Weights of a small image classifier.
Model: 15.5M parameters, 64-pixel images, arch resnext, norm batchnorm, depths [4, 4, 4, 4], widths [256, 448, 784, 1360].
Rows from block 8, named by matrix and row number. Each number is 500 + 40 x the weight over the matrix's rms, rounded and kept within 0 to 999. All counts start at 0. Numbers have three digits each.
# convs0: reduce pointwise conv (model.blocks.8.convs.0.weight, 392x448x1x1), inputs 90-179
convs0.87:536553458490563456500500496500552500426500479500497500612500529512500500500500539500500500500500500458500430500545500440500500500500500517475476464500576500500500500558500487500517515486570500544396500500500688500500500500500500500500481673500500500500500500563484627444
convs0.88:508460500452356500500500500500500587500500500527410532500500500476500462500500500500441461500500500417583604538500500500500472442500456500500557515500500500393500487500500500429500500500401500500500458500550500500539500500500500467563604500574505500467500441485521500546
convs0.89:500478435474531535540500532500500553548500497500500500541500500500500500500531500500500500500497442488469500500500500511500484458470535500468500583500530500500500525377588494558500500500500500501598340500498500500500500517481500540500500500587500500500500500493544500500
convs0.90:565500500437500520500619500500475500415468519500500500500432438500431500500418500500500500500468653500598440444474500551500447552500511500505543500500500500511500500500507500497589408529536441500500451500491492500411563598409500500500568500500500500496491539500492415457
convs0.91:500416538370518560522497498505444500550500500500500449500493523572500500479500446500542490500511534500569475421535500453500500540576521518500500634464463500500500455500500500575500621500500459500500500443455500500500500500444498494500500406500500448522500500486500489555
convs0.92:495500490500451500500500536436564438500500500500500528456403500474500500485486480613460642500529453511500500419500500462500500500452574589500500500442500500492609481476517500500500500498500500429562474500404555500500542495500500500454500564528551485500496360500445500500
convs0.93:500507495500401500523500464582500500500606439513452487500408420541500506500500500500500500492500601423537546500500566571513500500500455524500500500500481454501550500438534500500531515461443500500500500508500500500481500443500502474500517434500495500500500517500539500411
convs0.94:512500501549505460480500500500500488458433490500500500500542500564451464500500498500459500604500444501467519577500382514371451500500531587486500386500465500500500458500531451500500500500500500496588500481460500421500517470482500500500552566500500500500602500532500500500
convs0.95:500482454544610500424500442480445500500500500500500462500552534458500623550500628524500500500504500500529480557550550500427500500555600491500618500574517448451500500455500500621500500552528500493500500500428500500445507587500471500397500578500449500495435500476500478500
convs0.96:538523500514500504532617500500500550500500429500447500500553500500500500500514457469500500503581491589499500500576500609500500500507500500459564521500485500500500662500500517500453578500395545500600483500500500500560500484537500500570546500500500465547500500573500430500
convs0.97:486478447429487500401500447504507500479500520512500538500638380500500500405500500446465403500532500589413427500500486500423552508500500551399500465547478485500500500500500500500540500500485448445500500550500546500531500500564473488430462500500517454457512534510500549516
convs0.98:500516470440500500448500407419511500500534475512500500528468500500500500500500561500500500462500500500500426516500500462454500500500500500500575466500488492500532500499500500500500532469420500500556500500438500500513500558500500533452500506570514519500420500500510527379
convs0.99:552468500500423500599635427500500508500596507551456500500462500500478500500500500500441500500601549504530431500500495564463500507500500500539526471512426525500500500500478500533500503500500398460500500500500500481500500536500500476500500469469500500470522500500459486500
convs0.100:470460543444500398500500400500513500500549500500500469500401500500500500500500500500500455500500512500500529487466477488500524500500464500520498500496500500570500500435485500500500468500467535500517444454500500511500500467500462500500494565500514500418451500434500473478
convs0.101:500430500580500500500573490590524386500532462513500500500500500500500500480500484501500500560473472500484466500544500448485500500500500500413417411500500506473518500503500400437517500477500494500500500477509404376500442441461500500500565500500516500470500568500500500500
convs0.102:507525500422500500539421500500500500500442460583491455500500500500500500595458500500529495500482517500500500500527500541521500500500500412500500447500462436500500500598582468606544500500500512515470576500502453500493500520567500500460500561500553500500500556462530454500
convs0.103:500535500498476501558542520580439468500460510443536506459500500411500500500500421500500485429500500404541458500502500569453520502500622554462432501500500533500500500500500528453503500500500500500500500500500436500504500463430449500548494500500437500500472500500504494527
convs0.104:500500545500518500500588406500467581538500500500489477500547511500500563500500500506603500432468500500457500500500403500500533528500500562500500500397500476512500502500500388500530500513405566500500500465500465581529500500500500457488500500530512458500500500500459539500
convs0.105:500500500469500500500500442391480510500456450500563500473507500510552500541388453500500500471500500469500431500502501530472500511544525535590500500568500433502473501471500542500500500500500500439553548500500471500482536500500466556536551420568503535479500524500500500465
convs0.106:500500500500504537500458460516458500500498500500478500500518487500442500547559496500436500500500500414500500500500500500500508433500426503473500441500475500500546500500500500559528500473591502466465591500500582500476500500500509500500487489500500500500471500547591401543
convs0.107:500513503548500601458383500500500500500529500379500516500492500500484527547500465501500500500500500558499462500481492500459409500500522500500500473441500468500503462419500523514551592500468500454565500488426456500448500446500500541468553419500500500554466500500503578475
convs0.108:496500533500466603500500425556602500500500549440500582533555579500532500546429500500461482596525500500500500450500500500436579443500500500500477609500503547500482500376500536500500500521500563563500630496500500500500488548500500500461393500542559500500425604482500498500
convs0.109:500500448521397500500455500500491460500429394540485500500500546500500537514463500542500500500500430522524500500473500455500448503500500534500500562500500500500500514500500500430500516500455500513455500500454500467500440433421416500500584500500621500500500500463499500500
convs0.110:500500500500500500500515533438412471572500500500497500500469500500500583500500500555500500578500561500500522505500500500500533610436500500500500500488502500394500500500500476500547574500500490623500483500500500449500383500481465500540554500474500593570482488500500500461
convs0.111:500500500433500500472535500476516526537470500444482544500463538500541500500569458500500500451471533500532500500423492500500461500439508430543501500500500500500500482500529553416500465557564500500500538500500420445500519500500455559477388500560500500500500388463593500425
convs0.112:500460564500500440500574500474500500559530471500500510564449549442556440500500500531500500500518459500561500474427500500577500500500542530500500500502500537500559453481500500569527580474519444500500464500500477430611535500500532500500500571506500500500500500493472361500
convs0.113:440475500503567519557533411500500500500546451500500469552500500500500500500466500500500518500500544500500557500500500401506555500500500521481515554453523482500500500500500515500500500500597469466450500500500500536500500500607500500600464493500500500500500559500500500500
convs0.114:500442500449500481498500500502500500500500441457500500502500500472527593500500460500500500529500500463500500500500500500500563563500500489500520459451401500500472521416500564546500527528594500487500445500500477500581472479533445546500505482500608500500500500554552511500
convs0.115:500524500500477500521503500450551416500445451446599551541500526500477557500411500418460500500500500478500500500488500500500500500519500500500545378521477500474500500500536500539500500500444500452551410443500500420520478500500500500500500510500486500437500500500500469500
convs0.116:500500523509500500500500496500553500500441500430463475514471500500500542500500467573528452555500500500500481500500582500579500500422500500500500500500500550500500458623432486500500425449500500526430500569500500426500500491500500500500500500500451558500607548462600523419
convs0.117:500500508495457500453500475500444511500500500442500496498448583500500527500512500546500495493500500500500500500471564500500500500575540500500500439447500500500455500500463500500500472500500500458474500500516500500528530500412500525470501500551500500400517500500569568500
convs0.118:450500500500435399500500557500438526500500455438537549556500462500500483570500500500563500461500500457500590525387500500562514500500500500500491500477582489500442530606534500500500504500551500500478500462466500558500501500470492500500500500455500548500500488483474541455
convs0.119:524500553500500500499446500541444500500511533462500500500489500500458520488500500567500545547465480500580500500500500500645500564449500569500500522500500500517520560500423500550616500407490476500500462500500500500439536500500500498500500583474500500500500468500453425500
convs0.120:500500552500447500643607585496504544576500500500500487543500500640500500500510500500553486445545444500500500500500546500505635500500500582500500524480500514490447500512438423526500500500533500500434500500500500445497500503479582465500443551500500500500426546482425500500
convs0.121:500500500531498500500573493500500500455500483500540500473532500500486500579500539602500500474417500454554423500526500500524500500500500500454500500366500447500499500500500465500500500500491484460500500500500465474505500500433500470500500441500500437500500528627520444500
convs0.122:500500489481500494500500551557500500500500500500500500500408500576443462527500518500500500500500491500500500543510500552477553500500590500509395543500491451500500486475500500500462500500500499541500500402500441435500500587536460439500500462500425500549546500600500578479
convs0.123:482491500437500500524500511406500500500500509500500502411532475500516500500500500500500462500480500579500476500500500476500548461500506566554426449547464500506500475500515500500500500500515500500533472414500500500545427500500500500562436483500500500557655556563452467551
convs0.124:500500500500560500500425462500500494500500500500514500500444431510557539461564378500458579500426513472500430500500500487500500500500435500500500480500500500546500527432499463494500500500500500500474475500500500500500500495490500475500648500411499500438558500500547616500
convs0.125:460500500500500553519500500500517500415586555500430486500500500549499500500601500500500500500480566500539547464421500542500500486500372500500500500544500552560500500500500500500500500500500436500500500409500539500467500500500437500409500500425500500500500500578444404500
convs0.126:500413500500547500500588479500500580424500489538494500435476500352441500500565500500500500524484556437511602500500500507500541500500500500500500442500500500500500511455500457500438500529506500500500547461584551500500500500500500500528450500500354496500427500513500546430
convs0.127:500500500476591523508476500582474489500500516500500546500500626500500477518500500500500413465500500527535467500543549500468499500500470446404448500508500412512463436500500500401500411500500439500565446462444500525500500383500590580500501438500500500500500560500552530486
convs0.128:441424539584500500500500539486495654500419535500507500581500406500502471514515536500511571500455500567500549500428500463436500631500500407466472480500513499500500500500500500556527500500500500500500500500500500500567500500500511500500500507480500500500500500500500578602
convs0.129:500507493500500500545446500500500500444500474561500499500621500500502500557562500500502500433500620500579500510545524545532461538500526500512518505482500500500457500500537500451500459500478537500500471513500497488500584523458591500512500500500500484500500500465464500524
convs0.130:553500496440500500578500500500560500500525524500469500465530500500500494444500500425465500503559432500500500544500528391500500500517433407500500500462500460500500544542533500442480500500500482500485500422500500516428500500500461500500500547541500536500567575500411449500
convs0.131:478588500500571431572548451500500500468485504500434500563487500500500543526500500460500500500410634508418500500566500500459500556447436554500437516552500500570500500500585541500500459500500514500474500500361450595473501462500500500552577500500500500500379455500423530500
convs0.132:500500445493500500458500531587500485500500500500500428459582640500544504434500500476500500500500450525425500500501376458439500581500530500482489500467507436500491500510487499500445500466459500500573500536443521472527505500500500500414500500563417500500508508454556500500
convs0.133:500482553470464500500500500503500594539500500500500500585408633500408500500546500500500500500619500528437545484520542500500500550500500500500500450500579415566500500487508434411500579500500500500500500506425500500419500500500500500500442446552567500500517500500527445507
convs0.134:500486443547500592500500490500500500500439500500611561539597472470475500500561481500559500500419552509567570500501525452500450535452497450500404489430500457439544500453475522500502597500512500547500500500459588499472451500485488500445519527500442427469500500471500500405
convs0.135:483546500500500500500518459554500527481500500501500500430465500531500500500500672500465463507581500500580500500500500500500477390547406479389464503579500519500536500500500500465450500500476500563500564500493597456500500532574583488500346500500532513551500470455500553558
convs0.136:500443500500489500547416441500500500500461500500515500431443468500500500500500500500500500500500483490500556500429500524500452449500488500515500536500457464565540466485500426426500515500500500506500466535553454500534500511500508492500544607500500523575467527500597500400
convs0.137:550505582481509500500546556540572500565543500520468654414500572500453500433500500500500487500500458507500418500468612500500392515456450473457500587478466500500540500564500540500415500500500500427542500442500500500500500474500500574472500500439500500481500549500533415473
convs0.138:519500470500500500500465500586532431518500551500555453412500500499427363500458500500500500500500559528446500500553500546500500500545483510500580500500500490500490500465410500388462500429454500500500389500500521500511557468603472482500500561500500500498605500510500416500
convs0.139:500500500500457500500395500518479568446480500548459512500500529553500568428456500427601500500500431494403573551513527500500500396500472500530563401495500553490358472500507460500528511500500542500500607500438500500434542536407500565494484537500517500470573500500537436487
convs0.140:500491500480500500500544634467500500500500570545500495483500500500481500500500490470500500500500490500500500500500492531552500421556502500523500500500500500575500500500534500563541500500451500500500500500500500500599582591480500423454500500468500396500449500553527590557
convs0.141:476500513500542500500545500500523416517500500500428570500500451500500484500518500573500500472507572500544500441563500550511597500500500570482517555500500519500518500500500500500538500500500500500500500495500428447500505508500500409442500604500500415460503475500500513535
convs0.142:500464505500506467500500488500500491500500500481501500540500500589500604547548500444568500466500500495474500429420525478453480500487500484500500453500500500500523500500500524500450486500500587500500500500500471500500425500500500447500519500500500554434554500461562426500
convs0.143:500461500500514535619500562453500500586500500473500500598500386501500470500477489505500511443500509500468500401480500483428524550500543500430564476447490518500544500407521468500464469500500500500469500557530500546498500500500524484545487516500467577558563500500444559500
convs0.144:500500500492468531500500489500500500516441500500500462500500500500451515500498500500527500517500500534429422500531500539441473524533500500435479411498552552500500500569551500500500500636500532428500421500500500500471501511544500483500482500500576500500528500500500500571
convs0.145:500537500502500500500438500479575500493436440573500500500500546500450524438500500614452500456500500500499481531565514500489508538500496500449500500500500424554500500500500500500500500508532500500486500583470500449500500500590500500500500454500611500506394464564500500500
convs0.146:500472551492514500500466500554542485500566585488472500488441586547513401420433500500500460500500442500485500545500500446500500500524500475458500500479468509500568538562566588516500500500500500526423658500440500500500467477500559500570500461579531500500500500446500538500
convs0.147:500500500500500500452500500500500525500469500475461500500459500500494500568527559408500500418500503566503500500447477500511500500421500500507570499643500578500471500500500402500519500562500418545500500469500500500451500426488500598500482500512500541500586521408593509500
convs0.148:500512446500500500500555500500500457500500500500473550523500324584500441529580449510539608500500500500500500500444599430500539377500500500426461516500500500500458527646508634487500500500438500500500569500500577500500498500491500500450463500500500500500500500569500500449
convs0.149:515500500504500500584500474500500555500445500489500506490500500421500582430500562500527529588500501500520407500500486436500500486500500407616500429549516500469500458500500444426441471500583453500500531500540447385599500500500531500654513461528541450500453581445555515439
convs0.150:424500500500621408500500416409504430500500508581408500450500500569447500618500500432500649464546500500463552490522500500501473472391458500424585500577552500500500457421500581500648423655500480492500500500500486500456549500522592452555429500467500597500500500569468556500
convs0.151:420500452500500484500500525500500500562500500465500482500500500473510605500500500589500500613451462500484500500500500500500500575500500500432500480451500534506500500500482500479500523500500604451426500506500532495500486515578501500538534500500500547500528500416500500570
convs0.152:566523500568460494500500500500511500669500500500500523543500500524500473500574500430488404557514369434500500500530587500419501500528500432500500500500450500500500500480500500500525500500449512500469503500490500500500500500500500500445500521500525500500564500425500487590
convs0.153:500500500439500500522446471500500500500500500428500500500372533500528500500415500557500500443520500500490500500490500557500500616552563500497553488460476500500500565536494518500545500500500425448551482574500500500500585500500455500500500521566500489500543549447425589500
convs0.154:500565448523570500469519416450500442500500500500500500392473400500408480500436460393500563517500500500466473500518564500500610451500500500500519500595439500500522548500500433503494500443500500500627601500500458538429500500473500500488428433551500500548470500500500500527
convs0.155:500500464500437500500500500500524500459500500500460500584424500453449580500500515500500469500500499457500524500619500578500533452357577474544500534500522503500524594473526500500500439654500451457557561500500438500528500500486435405500500439427585500544379536500504500452
convs0.156:433511543500500467560357500500500611556500564500500508500573462481500500500461464500440404337489491539535500359500500562500500417500500585477488500500479500420500500500500609500590500500500514586500545500479500469508500500500500500453563518642511498500500335500592428499
convs0.157:500562447500500647500584500456500458500564488500601561446500500500449629500543500500490460500500494500500454529568500522475384500500500500566500500534500500435500500500481500331478548558468371567500530500500500500498456512500500500502533468500500500583529500500500500518
convs0.158:582482461500457458500500500585500482440501524500530493500540524500504465510532500500531500500500494478496572499500579474500500500481500546478467500459532555500426543478500531500486500500400500500529526498561558424500500500546500348576474488522451612500500500481581500429
convs0.159:500500519500500400500452500500500500513405484525500500604519500500525500481500500500638500563479493508500415500476500500450500500484663500580461530500450500500500500500636500583500400533512620500466500500520610500470438500573500500563500500515500536517541430500500500500
convs0.160:506500661500466500500420522500500500500426492430500428424500459500500500435500458459500440570500500500500412540500500497500500500500500500500500536500500500500500588464500453490500500500419602500500502500525500477500500529500440566500504500448500431471448540500500508462
convs0.161:499553534489526551500532464494452500500500493500460500530531449500495530500500504500500500560496503500675461490544497500526498500500533500500588500407479500594500532407465452500425500500557500550500500500523422446500473500500500500494364400475476500578549419500500500597
convs0.162:500500595500500501449443478500475500453500500500500546528500500453500500508500476525464500600608500432501500505568650412500500500500464500546491586426500500500500507501534510408500500558395493500407500596509500485500481569562561452500500500500515397553500500470433500500
convs0.163:375488500500500440500500565500500563500543450500500500500500532500454500500500480625500483500500481368500500500432500499471513590500500530500459500581500500500425471500468458500500500500536549530534500500512500424447500500405507500500522500500405534500477500500500500455
convs0.164:458500500500432500500506500443483500504500500500516500455539559508500500513500486500538531485482592557424500617500500500523500428500500514472622419440500435500500500500500519466532500539543420526437500500473500532500480500500500500431500500426575500500439500500517500618
convs0.165:500598500551500521504500500500500500500500410522500500569500500457500500496500500558500452500500439500500500471500533473500580450500500492500521507477500441500514500500500489536522500500500534500500541500500500519500500451500441500453500344524500427343500530500488401500
convs0.166:500562442500500472513547432500557622448500446500627500470361510562500456500500558500589521451544500500577432500547500500521546476557500541500475500560529470471500500587500500500500500473500464500500474500376573417500587436618500458500447477500530509500547500500531569500
convs0.167:523500500500586500481474535500410500500449528500500500607568500500500500557549450500500500500500500500500500426415500490504476518408592500596500500500500500500535500500546544551500503581500505581494500500500500483480505426416433500500432533500424500527500474500500500500
convs0.168:542445540500524415500457514484500500500485450445556500487522500500500500531500500500493554468500500565500381500500533451540552472454500500602500500488463493494453435500418377479500500500478577500500500500456500499500519500413500500582500500500500485435577500530491500500
convs0.169:410475490436500445330500500500460510440480524544522403423474566500500500500500442585500520542367503561420500500537500496655588503500500500500500500517472500500537519500500500374537500500565500500500445500500582491458558512500500544559500576500500500512560500500500500500
convs0.170:500500496538500500573511500500500407500500500500546489480500478487500500500530500500500500500500623500500500565515568486435426364495347500423500467432500605500500500559500500561525500508403500463579500532500500500423500500500500500457500500500500406500500500482500500500
convs0.171:500500533505500510500500461519500422474427500500500500500500500579500520500468509500500414500500500500391487579500555500500500500496500500482546500500500500498539510500500500500550521500500427500657401500558500500500500511500487464500493500500500500607489461500550552500
convs0.172:493500489500500409500475383619457500500500500500500479500498459500545501498574500600500500500500527559476411523500505500500500500453500500500456500436500474472500592529500500500525500500500500500500500500500500393459500455500500348454500500580500500446500538500500482500
convs0.173:628500500500500653464500456487500500500480457512573507642500454500437443529500500500501500500500500500500476500452500500500500565500500448500500500500500558500546583500520453555480500482500525500500500500500500500435500574518500500328500507589445449522510500500500490613
convs0.174:500448445477487607442501384479566429500500500500521408346469427504425464444501527511500548500500475533570550500517500500430500481497455500500500551589556460500513500500421500500500620500475460500500580500560500500613452500533500500500507500500439536576500500527500565508
convs0.175:445450466500500500500426519500500402581429500500500444562518500535500500500432524434500500456544432536449563639491500500500530500449473500448520500469500500500595500500500500578610500490411500500500500500500500500473500500500500545500500500464500539500459500536565459424
convs0.176:525588451533578500500436446573512500500500473500500583500548500505500500569500512459633536500484574510410504500490500500529500445500500491500593500500500482500431514500500557416500570500500414450409538392466500500425496500500536478500457500518500500500531500423500500355
convs0.177:526500500500500449500500500579500500500500500507500574536458500547378425500434417500560547549500500468431500553500500555579426390500500580444500500500500489459500477406500444534502500500544500500495500500500500500500500441500500421507472500500473500500500500603500468500
convs0.178:430500476550500468457500474500439545573517565500500500581457542526500500500500510500500500520440377434534500525500540500500441500497574503569452500500500500471500500583454497500407500450500500500500500500538500449500545500545517380500500552536500500500500500433500500500
convs0.179:500473441500500573588507426574474682533442500500499500590591450498494500500500425526533500435449500500500500538500476625500543500500394509500486500500500432500422451459554582400549500553500565500540447504500525500500500518576586500565500607430529500500500577500483471503
convs0.180:523500500500453572499491500500449528421500500500627500583500428500496526500500500500500500507574500500568519500556572500500445434500500554500500433585500500445500441500500579500500555537500500440500504509500588500500403500500493513500500500422540500493462500516423500500
convs0.181:500507539527529455531500519436486445500500500500421467430500385500461451500500545477536655542500443437547542500500517452500478500500381375549389556500516579471537500500417534408439523505523500470448491500533500500430500465472500500546453520548607644500545500540500460430
convs0.182:500500413500454500500500552599500500500453558500555434500500500500482590500534594500500446479500546567500500587500500516693500500463441457442509500500553500435582522500500500405500439500534500500502463500488515500500474500410421437500500476441578599500444500429600500366
convs0.183:593500539579536424500385472608424500511500504500460500500470494500500500500500500500500500500458488500500500500500553500535500500592500500450500500530500500500500500495500556458593525419601434500391499500357500467500500453500500500412530500500605500500500498500500521500
convs0.184:512500437519433464500576471500500507500573500505560463500500500500500500500591500501552500551455602608437430461491500500500500555500483624500466621500535475503500500500500500500467500438500578500568578532447486463497500475569500505500500500490500500411399500540495500500
convs0.185:500500500500444500500500475500500450500561500500500466500507500500500500592500500500500551403525500454551454601506575500657500500500361500500582459409500457500650500500500500483519500500435500526500500439464500500494464500500426500500445500468481500500500588437500558492
convs0.186:500500500476541491520418500500522500500500540531546421524532500500489500473500500482500512425500509500500413425500500467500541545500438412481486500500467500500500393367554500455535525436489466500488500500500489413479498500500447396500500403445500510505500468500500500568
convs0.187:500500589500441517538444500546500500588467488500500500552500500471500500500531500500500476560547500479500500445596526466435500535515500618533500500552500459500500535475500500500571500500500581436474500500397592500513500497555500522611434400500537500458500500500529500594
convs0.188:500561459500500585406471500500500500500523470538500500512500480591574507562553500500500500500500500500500500506500531464453395411500500365595595528500541535500553500585500546500572500525551500541537500429500459482500500463409455547465584442500500475500609482469503502426
convs0.189:500466518500571500513544553500480495450536500500515489417500500500524500488442499500575543500436477430502500500500549500500443546452500453602461500561500500500632491473500500556500500582418584478500500540500500500471554500500497500500569500562474500375516500546430500500
convs0.190:443460500500517480406500500524482446500500490500500500500500500462500500500533559500500527492606457500498510500500525500500510500475408500514695500500500500597500574500541489463585529488530442500500591524500500542500465567500436441500500471414500469500390500500500522500
convs0.191:500600389500513399436500500455500500500500568500471561500500500500488398435500592500500559492500564443500490461500614525447500481566528500554582461500500441500500542500500586500548500500500500500505500520500436500495498403541482467500500511523500500500500566583500509558
convs0.192:549500500500500521500500537513587500500494433500500500509500503543500552523500426500434386536493500500503487500596500500550532496500459409500500655500488500500500521552500500454500500500500412536500500483480500500500500500500485500500554500500454423624500512513500500500
convs0.193:500500500500500477500408417500500434500500500500474500500478500421500500500474500500500437535500500500467461500500500500553500424500500447500500500500500500500500545500584500396500500548572552500497500500500500539500500500502398477719495464500472500500469437450559500636
convs0.194:497480500500500526500500500516458545527500500500500500503507500500550500500500500500500437458531500611516500500500462454500363500534463356500527467522500601500553460500500500524500500500500500519481426394500498552559500500500461530491517470500514532500500500500590542500
convs0.195:500500500500530517475490473552500500500500472500500500515500473441485500582533535500500500489500458609498450500500562500500450500500500500429422500518394500500542392500421500551477369500659560450500397500500546500424500528606542500544500500500500500500500534500500410509
convs0.196:500500578518500455508500499378500500537561500500556500500500500469500500500602555500487430500500500500669500500500500500565500491500500500500470500544500531500500500502526500425474500500500500500637488500500578500484561373500500500451500531500473500500444500496500723525
convs0.197:445500500500414500530530465500500546500532500491645500483500534500500509500651500500500500546488500500457500590500507462500500608608500500575556500474484500523435500527398468500500500518414500494500463518500500419588500500500619510500500460500522549500442500500519479614
convs0.198:514536515439430406500522420500500463500472457446500548500500500458596522500579500575500500500433500417500500466500500500500453500447549500500500500447500453500500574463537490486468582535458486500500500500603500463392560558500500500565500500500471399500436500500500500408
convs0.199:500519497500500537500476500500511428463500500450500517491564692518500500554500500663560500520544467500473500430500547429538463513500561528492500500518538500486500500563500530505500440511500500500500458500500500513500500500500500496500500500500524531521500500500523500500
convs0.200:571500500500575500500641500500557482542500427503500520555500516500442595500526541619500553500489500500462557500492481500620500500451500548500500613500525500422541500478434623500545490592500495500403497500500527469500527500500504484561456500513568552500533500500478500395
convs0.201:546500490457500467507628372393401528500419500549440468500462500500436500510500486500500430547500438500500500500569500430543500500500500500500571500392500500512431500500500519450439500490518500500418457395500549410500500500492500500500500555580497541482520506545494510500
convs0.202:463463434499644500522500491601500500500425557577500458511550521500500500384500449500499488500500500500500453479500500500500500500500500500500485500500500500580500500485500500500468500500500500535495485491500447468525500500511603500479500500455372500500425500500500500490
convs0.203:500500496500545481567500500634500584500563500500568433500500488438434500439565530513500474500491500500500500620480500437568500500433500444465460414500398483500364500466466500500500480553468604576500558500533500500490577488500500500500564460580535570500500500516500500486
convs0.204:465464500500487546492401493500500563487500475454512420541500468540555485500500473555500597500500416500500500500500571489500580632443500519500500529511500448428500559526525500423532500507500500533469468500543582459575500473500438500401500448520500500500500500500438500448
convs0.205:441500500510500500500486533500500463472500500531539500500500542557500500478474499500552620500500520500500572500500539516498500493460500497438543500482500500500514500520552500565441500603519500500410500492434500500528524500456521500504548602500452460521500498500500500530
convs0.206:500500449500500500500500379500500500463500476500500499500500500500500500500547500500500500540500500500500500441500500500500476542500500581500461500500500500470500459511500500500500500450438500420474500580557500500486465500554500500544500579500465470501500500607500598500
convs0.207:476500500500500500451445449449486500500500500500500500500494515574541500500500500500500461464548500602500500445523500500500635477457416428500500500446500547500500500490476540500505500500486548500500474486627500500383500500500424591500500537500500433548500500500500500500
convs0.208:553492500492500458500467536500401500500500554577584429440500500518500504421423445550406500500521501500500346508500419540500500435479500500500500443524423425460552500500500618574509500500507500511500647500692524595371404465500500500500491438487560606500573500500533500500
convs0.209:536500500500500477500593432500523500473508585527385500500500440491500500500500500500574500500500500500583415500500500500531523484500518606438500443500500485488455490500422500574415499645566554500508500500475616500500477500500516500565500414500502500500477614471521589500
convs0.210:477443500562500473500500500528500512500500550562500488500475500500500500500500564500500435433537500582440500500500523500500515551500500568500500500482457500466533449500582500545432485455500480526500500469441500463500500500513504435500500500492500609580500475500500500500
convs0.211:493497522403502500452403500459437500449569500467485500500476497500500500511500475465558500500500539500500500500457418500460500500500500500602475464500500500500500665490500500500500549500504524500500469529500500500500510526500500489500500575500468521560500454500492500421
convs0.212:500431532510502500568500432500500476500500440500500487387500511500500447544500459500500500500453470500512500567556545500500449500500481645521414510583533460521419500556500500480511500500500500500416504473500500500500459566500500474611500500500500500512419500716500500538
convs0.213:512500565500558500500509500500500500500500523475462500562486500500448468441459500500528500500500500400492579500500500586500452489500542500475505516544500500500500600500500500500500495500500448584500500496458500510500548516500500542500500500482500500561477500414587511500
convs0.214:443456500474500500569500500500525577439500500500514455500516482500500368475500499619500469500484417547500500500500549462500500501494500576500500500500500500507500562500500500432500510507500500500500499500500500500562463515583426501473495513500553474536500479528491500500
convs0.215:500500447578510500500445500547500500500524578369354470500500500500500378608500500500500500590462500500457500500612493427500515473500579430500500500559521500500500500429458584490537496445500500500500500500500500500629500526448500545485503496473500500539516500500500502555
convs0.216:640501542515510443500488606445479433508500458500500511500500500492434500500500500476500560500453500500541483403500560523500621500500500500500495500440488500500500500500500457500500500500624476500441500500436500500507500500556500490500438500500500502500500566500473500500
convs0.217:565500500500429554418443514500448500500490500500484399457543616507465500500471500500500500500500473432500477500500557500487447500500500500562500500440500500518500500500500470500500500619500500500608500515444500446473500500500536492482495458566417500439500500531442560432
convs0.218:500500478500500500500500480500649604442500500473478500464500524484520500480495470500500568502510500551500475500500503500500500500552479429500439580500500505500567500500500461500500466505500500490516447500547548399527519500474500500554487500555546519500453500524500500500
convs0.219:500500500587397500500423500500482381500596500500500500500568500500558500500500500459500500500500500500403572489511518500454468461583500544523500500500500450500531464500472441508500483500500500432502500562364424443423430485483500500500500500563552476500408476500457481481
convs0.220:388513413510456500474500543405701500440604500517440576500440500486500500500528594500500500577500517480500500500500488500549500515500500562500561459495500502478500500638500500533549585468603500500512500500500500436500500473532500543500436552468631500500558508500500481444
convs0.221:470500593455471500500490486489500500500577556500500437500484500539500515500448515500464578500488421500494404492500607500500525519500425607500496500500500564418500483499500545500500511523468500500500500408500631500500500500523590500500467500500500414547500500448500500450
convs0.222:546500558500384596500500449571500493485500432514473500500451513579569500500500500500444500500566500500464414538573500504500500500500474500567500500500480438500533500500500517500500500500500494500428500500500465500486500500500500512500452500500548513493500500500504500500
convs0.223:500500561536461478535386500530500448500500500500500500500500556500500475573536500500531523560500430478429444500500500500500500500465500500500500556500533500534479455500384500399500520538578500461556522450639500500430451493425519500500500484500630500470482459500550496500
convs0.224:500500555455475500500393500500470500500500500500500500551564443593464500500576500417487500500463500565500500510500561500500500501489500500500480500500500500482482500500465500500500500500384500566500388500500500500541500500380521500500500496500419585493500500500465472500
convs0.225:524500534467579561414483501423500512500500463500449451500500453500500500500500396500500500500500500500500500521440498500500500500535500615513500574500500500588500500500500457453500491559464500420445500523478482467500500476500500500530462575500500488472563500608553500500
convs0.226:500494523500500452420500500577500547532500500469432500500520500569556540462500500500606500493538500440471515500579457488532466500563557469478500500416471500547453424500500500500500500500516537400500441500415532500554533500500500500497500493551500492509500500500463471501
convs0.227:500528555500469500465660500470576500500500500500500487528568500535462500547414507562500500500638422500500519500500490500500500460500491511500500500500420500593500500466525500500559500444500500500562500475500500459500500500616500500449500616468508500500479500500441500498
convs0.228:465500500532524420500500435500500472589544500500463500569440500500618560500500500520500500535526500500548500500534500430513500519500500496397407432538445532466489503506500500455500528500434598470518500500500578430454520464500417500456500481528500500463500566500500557500
convs0.229:443500500516317500552429500559454500500500500500412500520590500488580500500500541520542500460500573567500515551500500500500466528500500541606500542500500500523500489392500558500500500434500474500509377500396565445500500541500499500500570500472500500535500570500500483613
convs0.230:500493500500500407500394500500559478500500500500519500500500572500500460500500500500478553500612500432469500472600476591522541485462500500500500464492500500500468500438500500500500525500500500446486578426500500543542500500508500500494500500500500500500500500500537500500
convs0.231:569500500500626599525500423446581552509472498500500500500500476570424500473550500500491601500495500432500559488500500444500500565500488504470500500512537500500500500586500471500385391500377500500464500555500500461565500527500500500500578586556500500556500409500524500500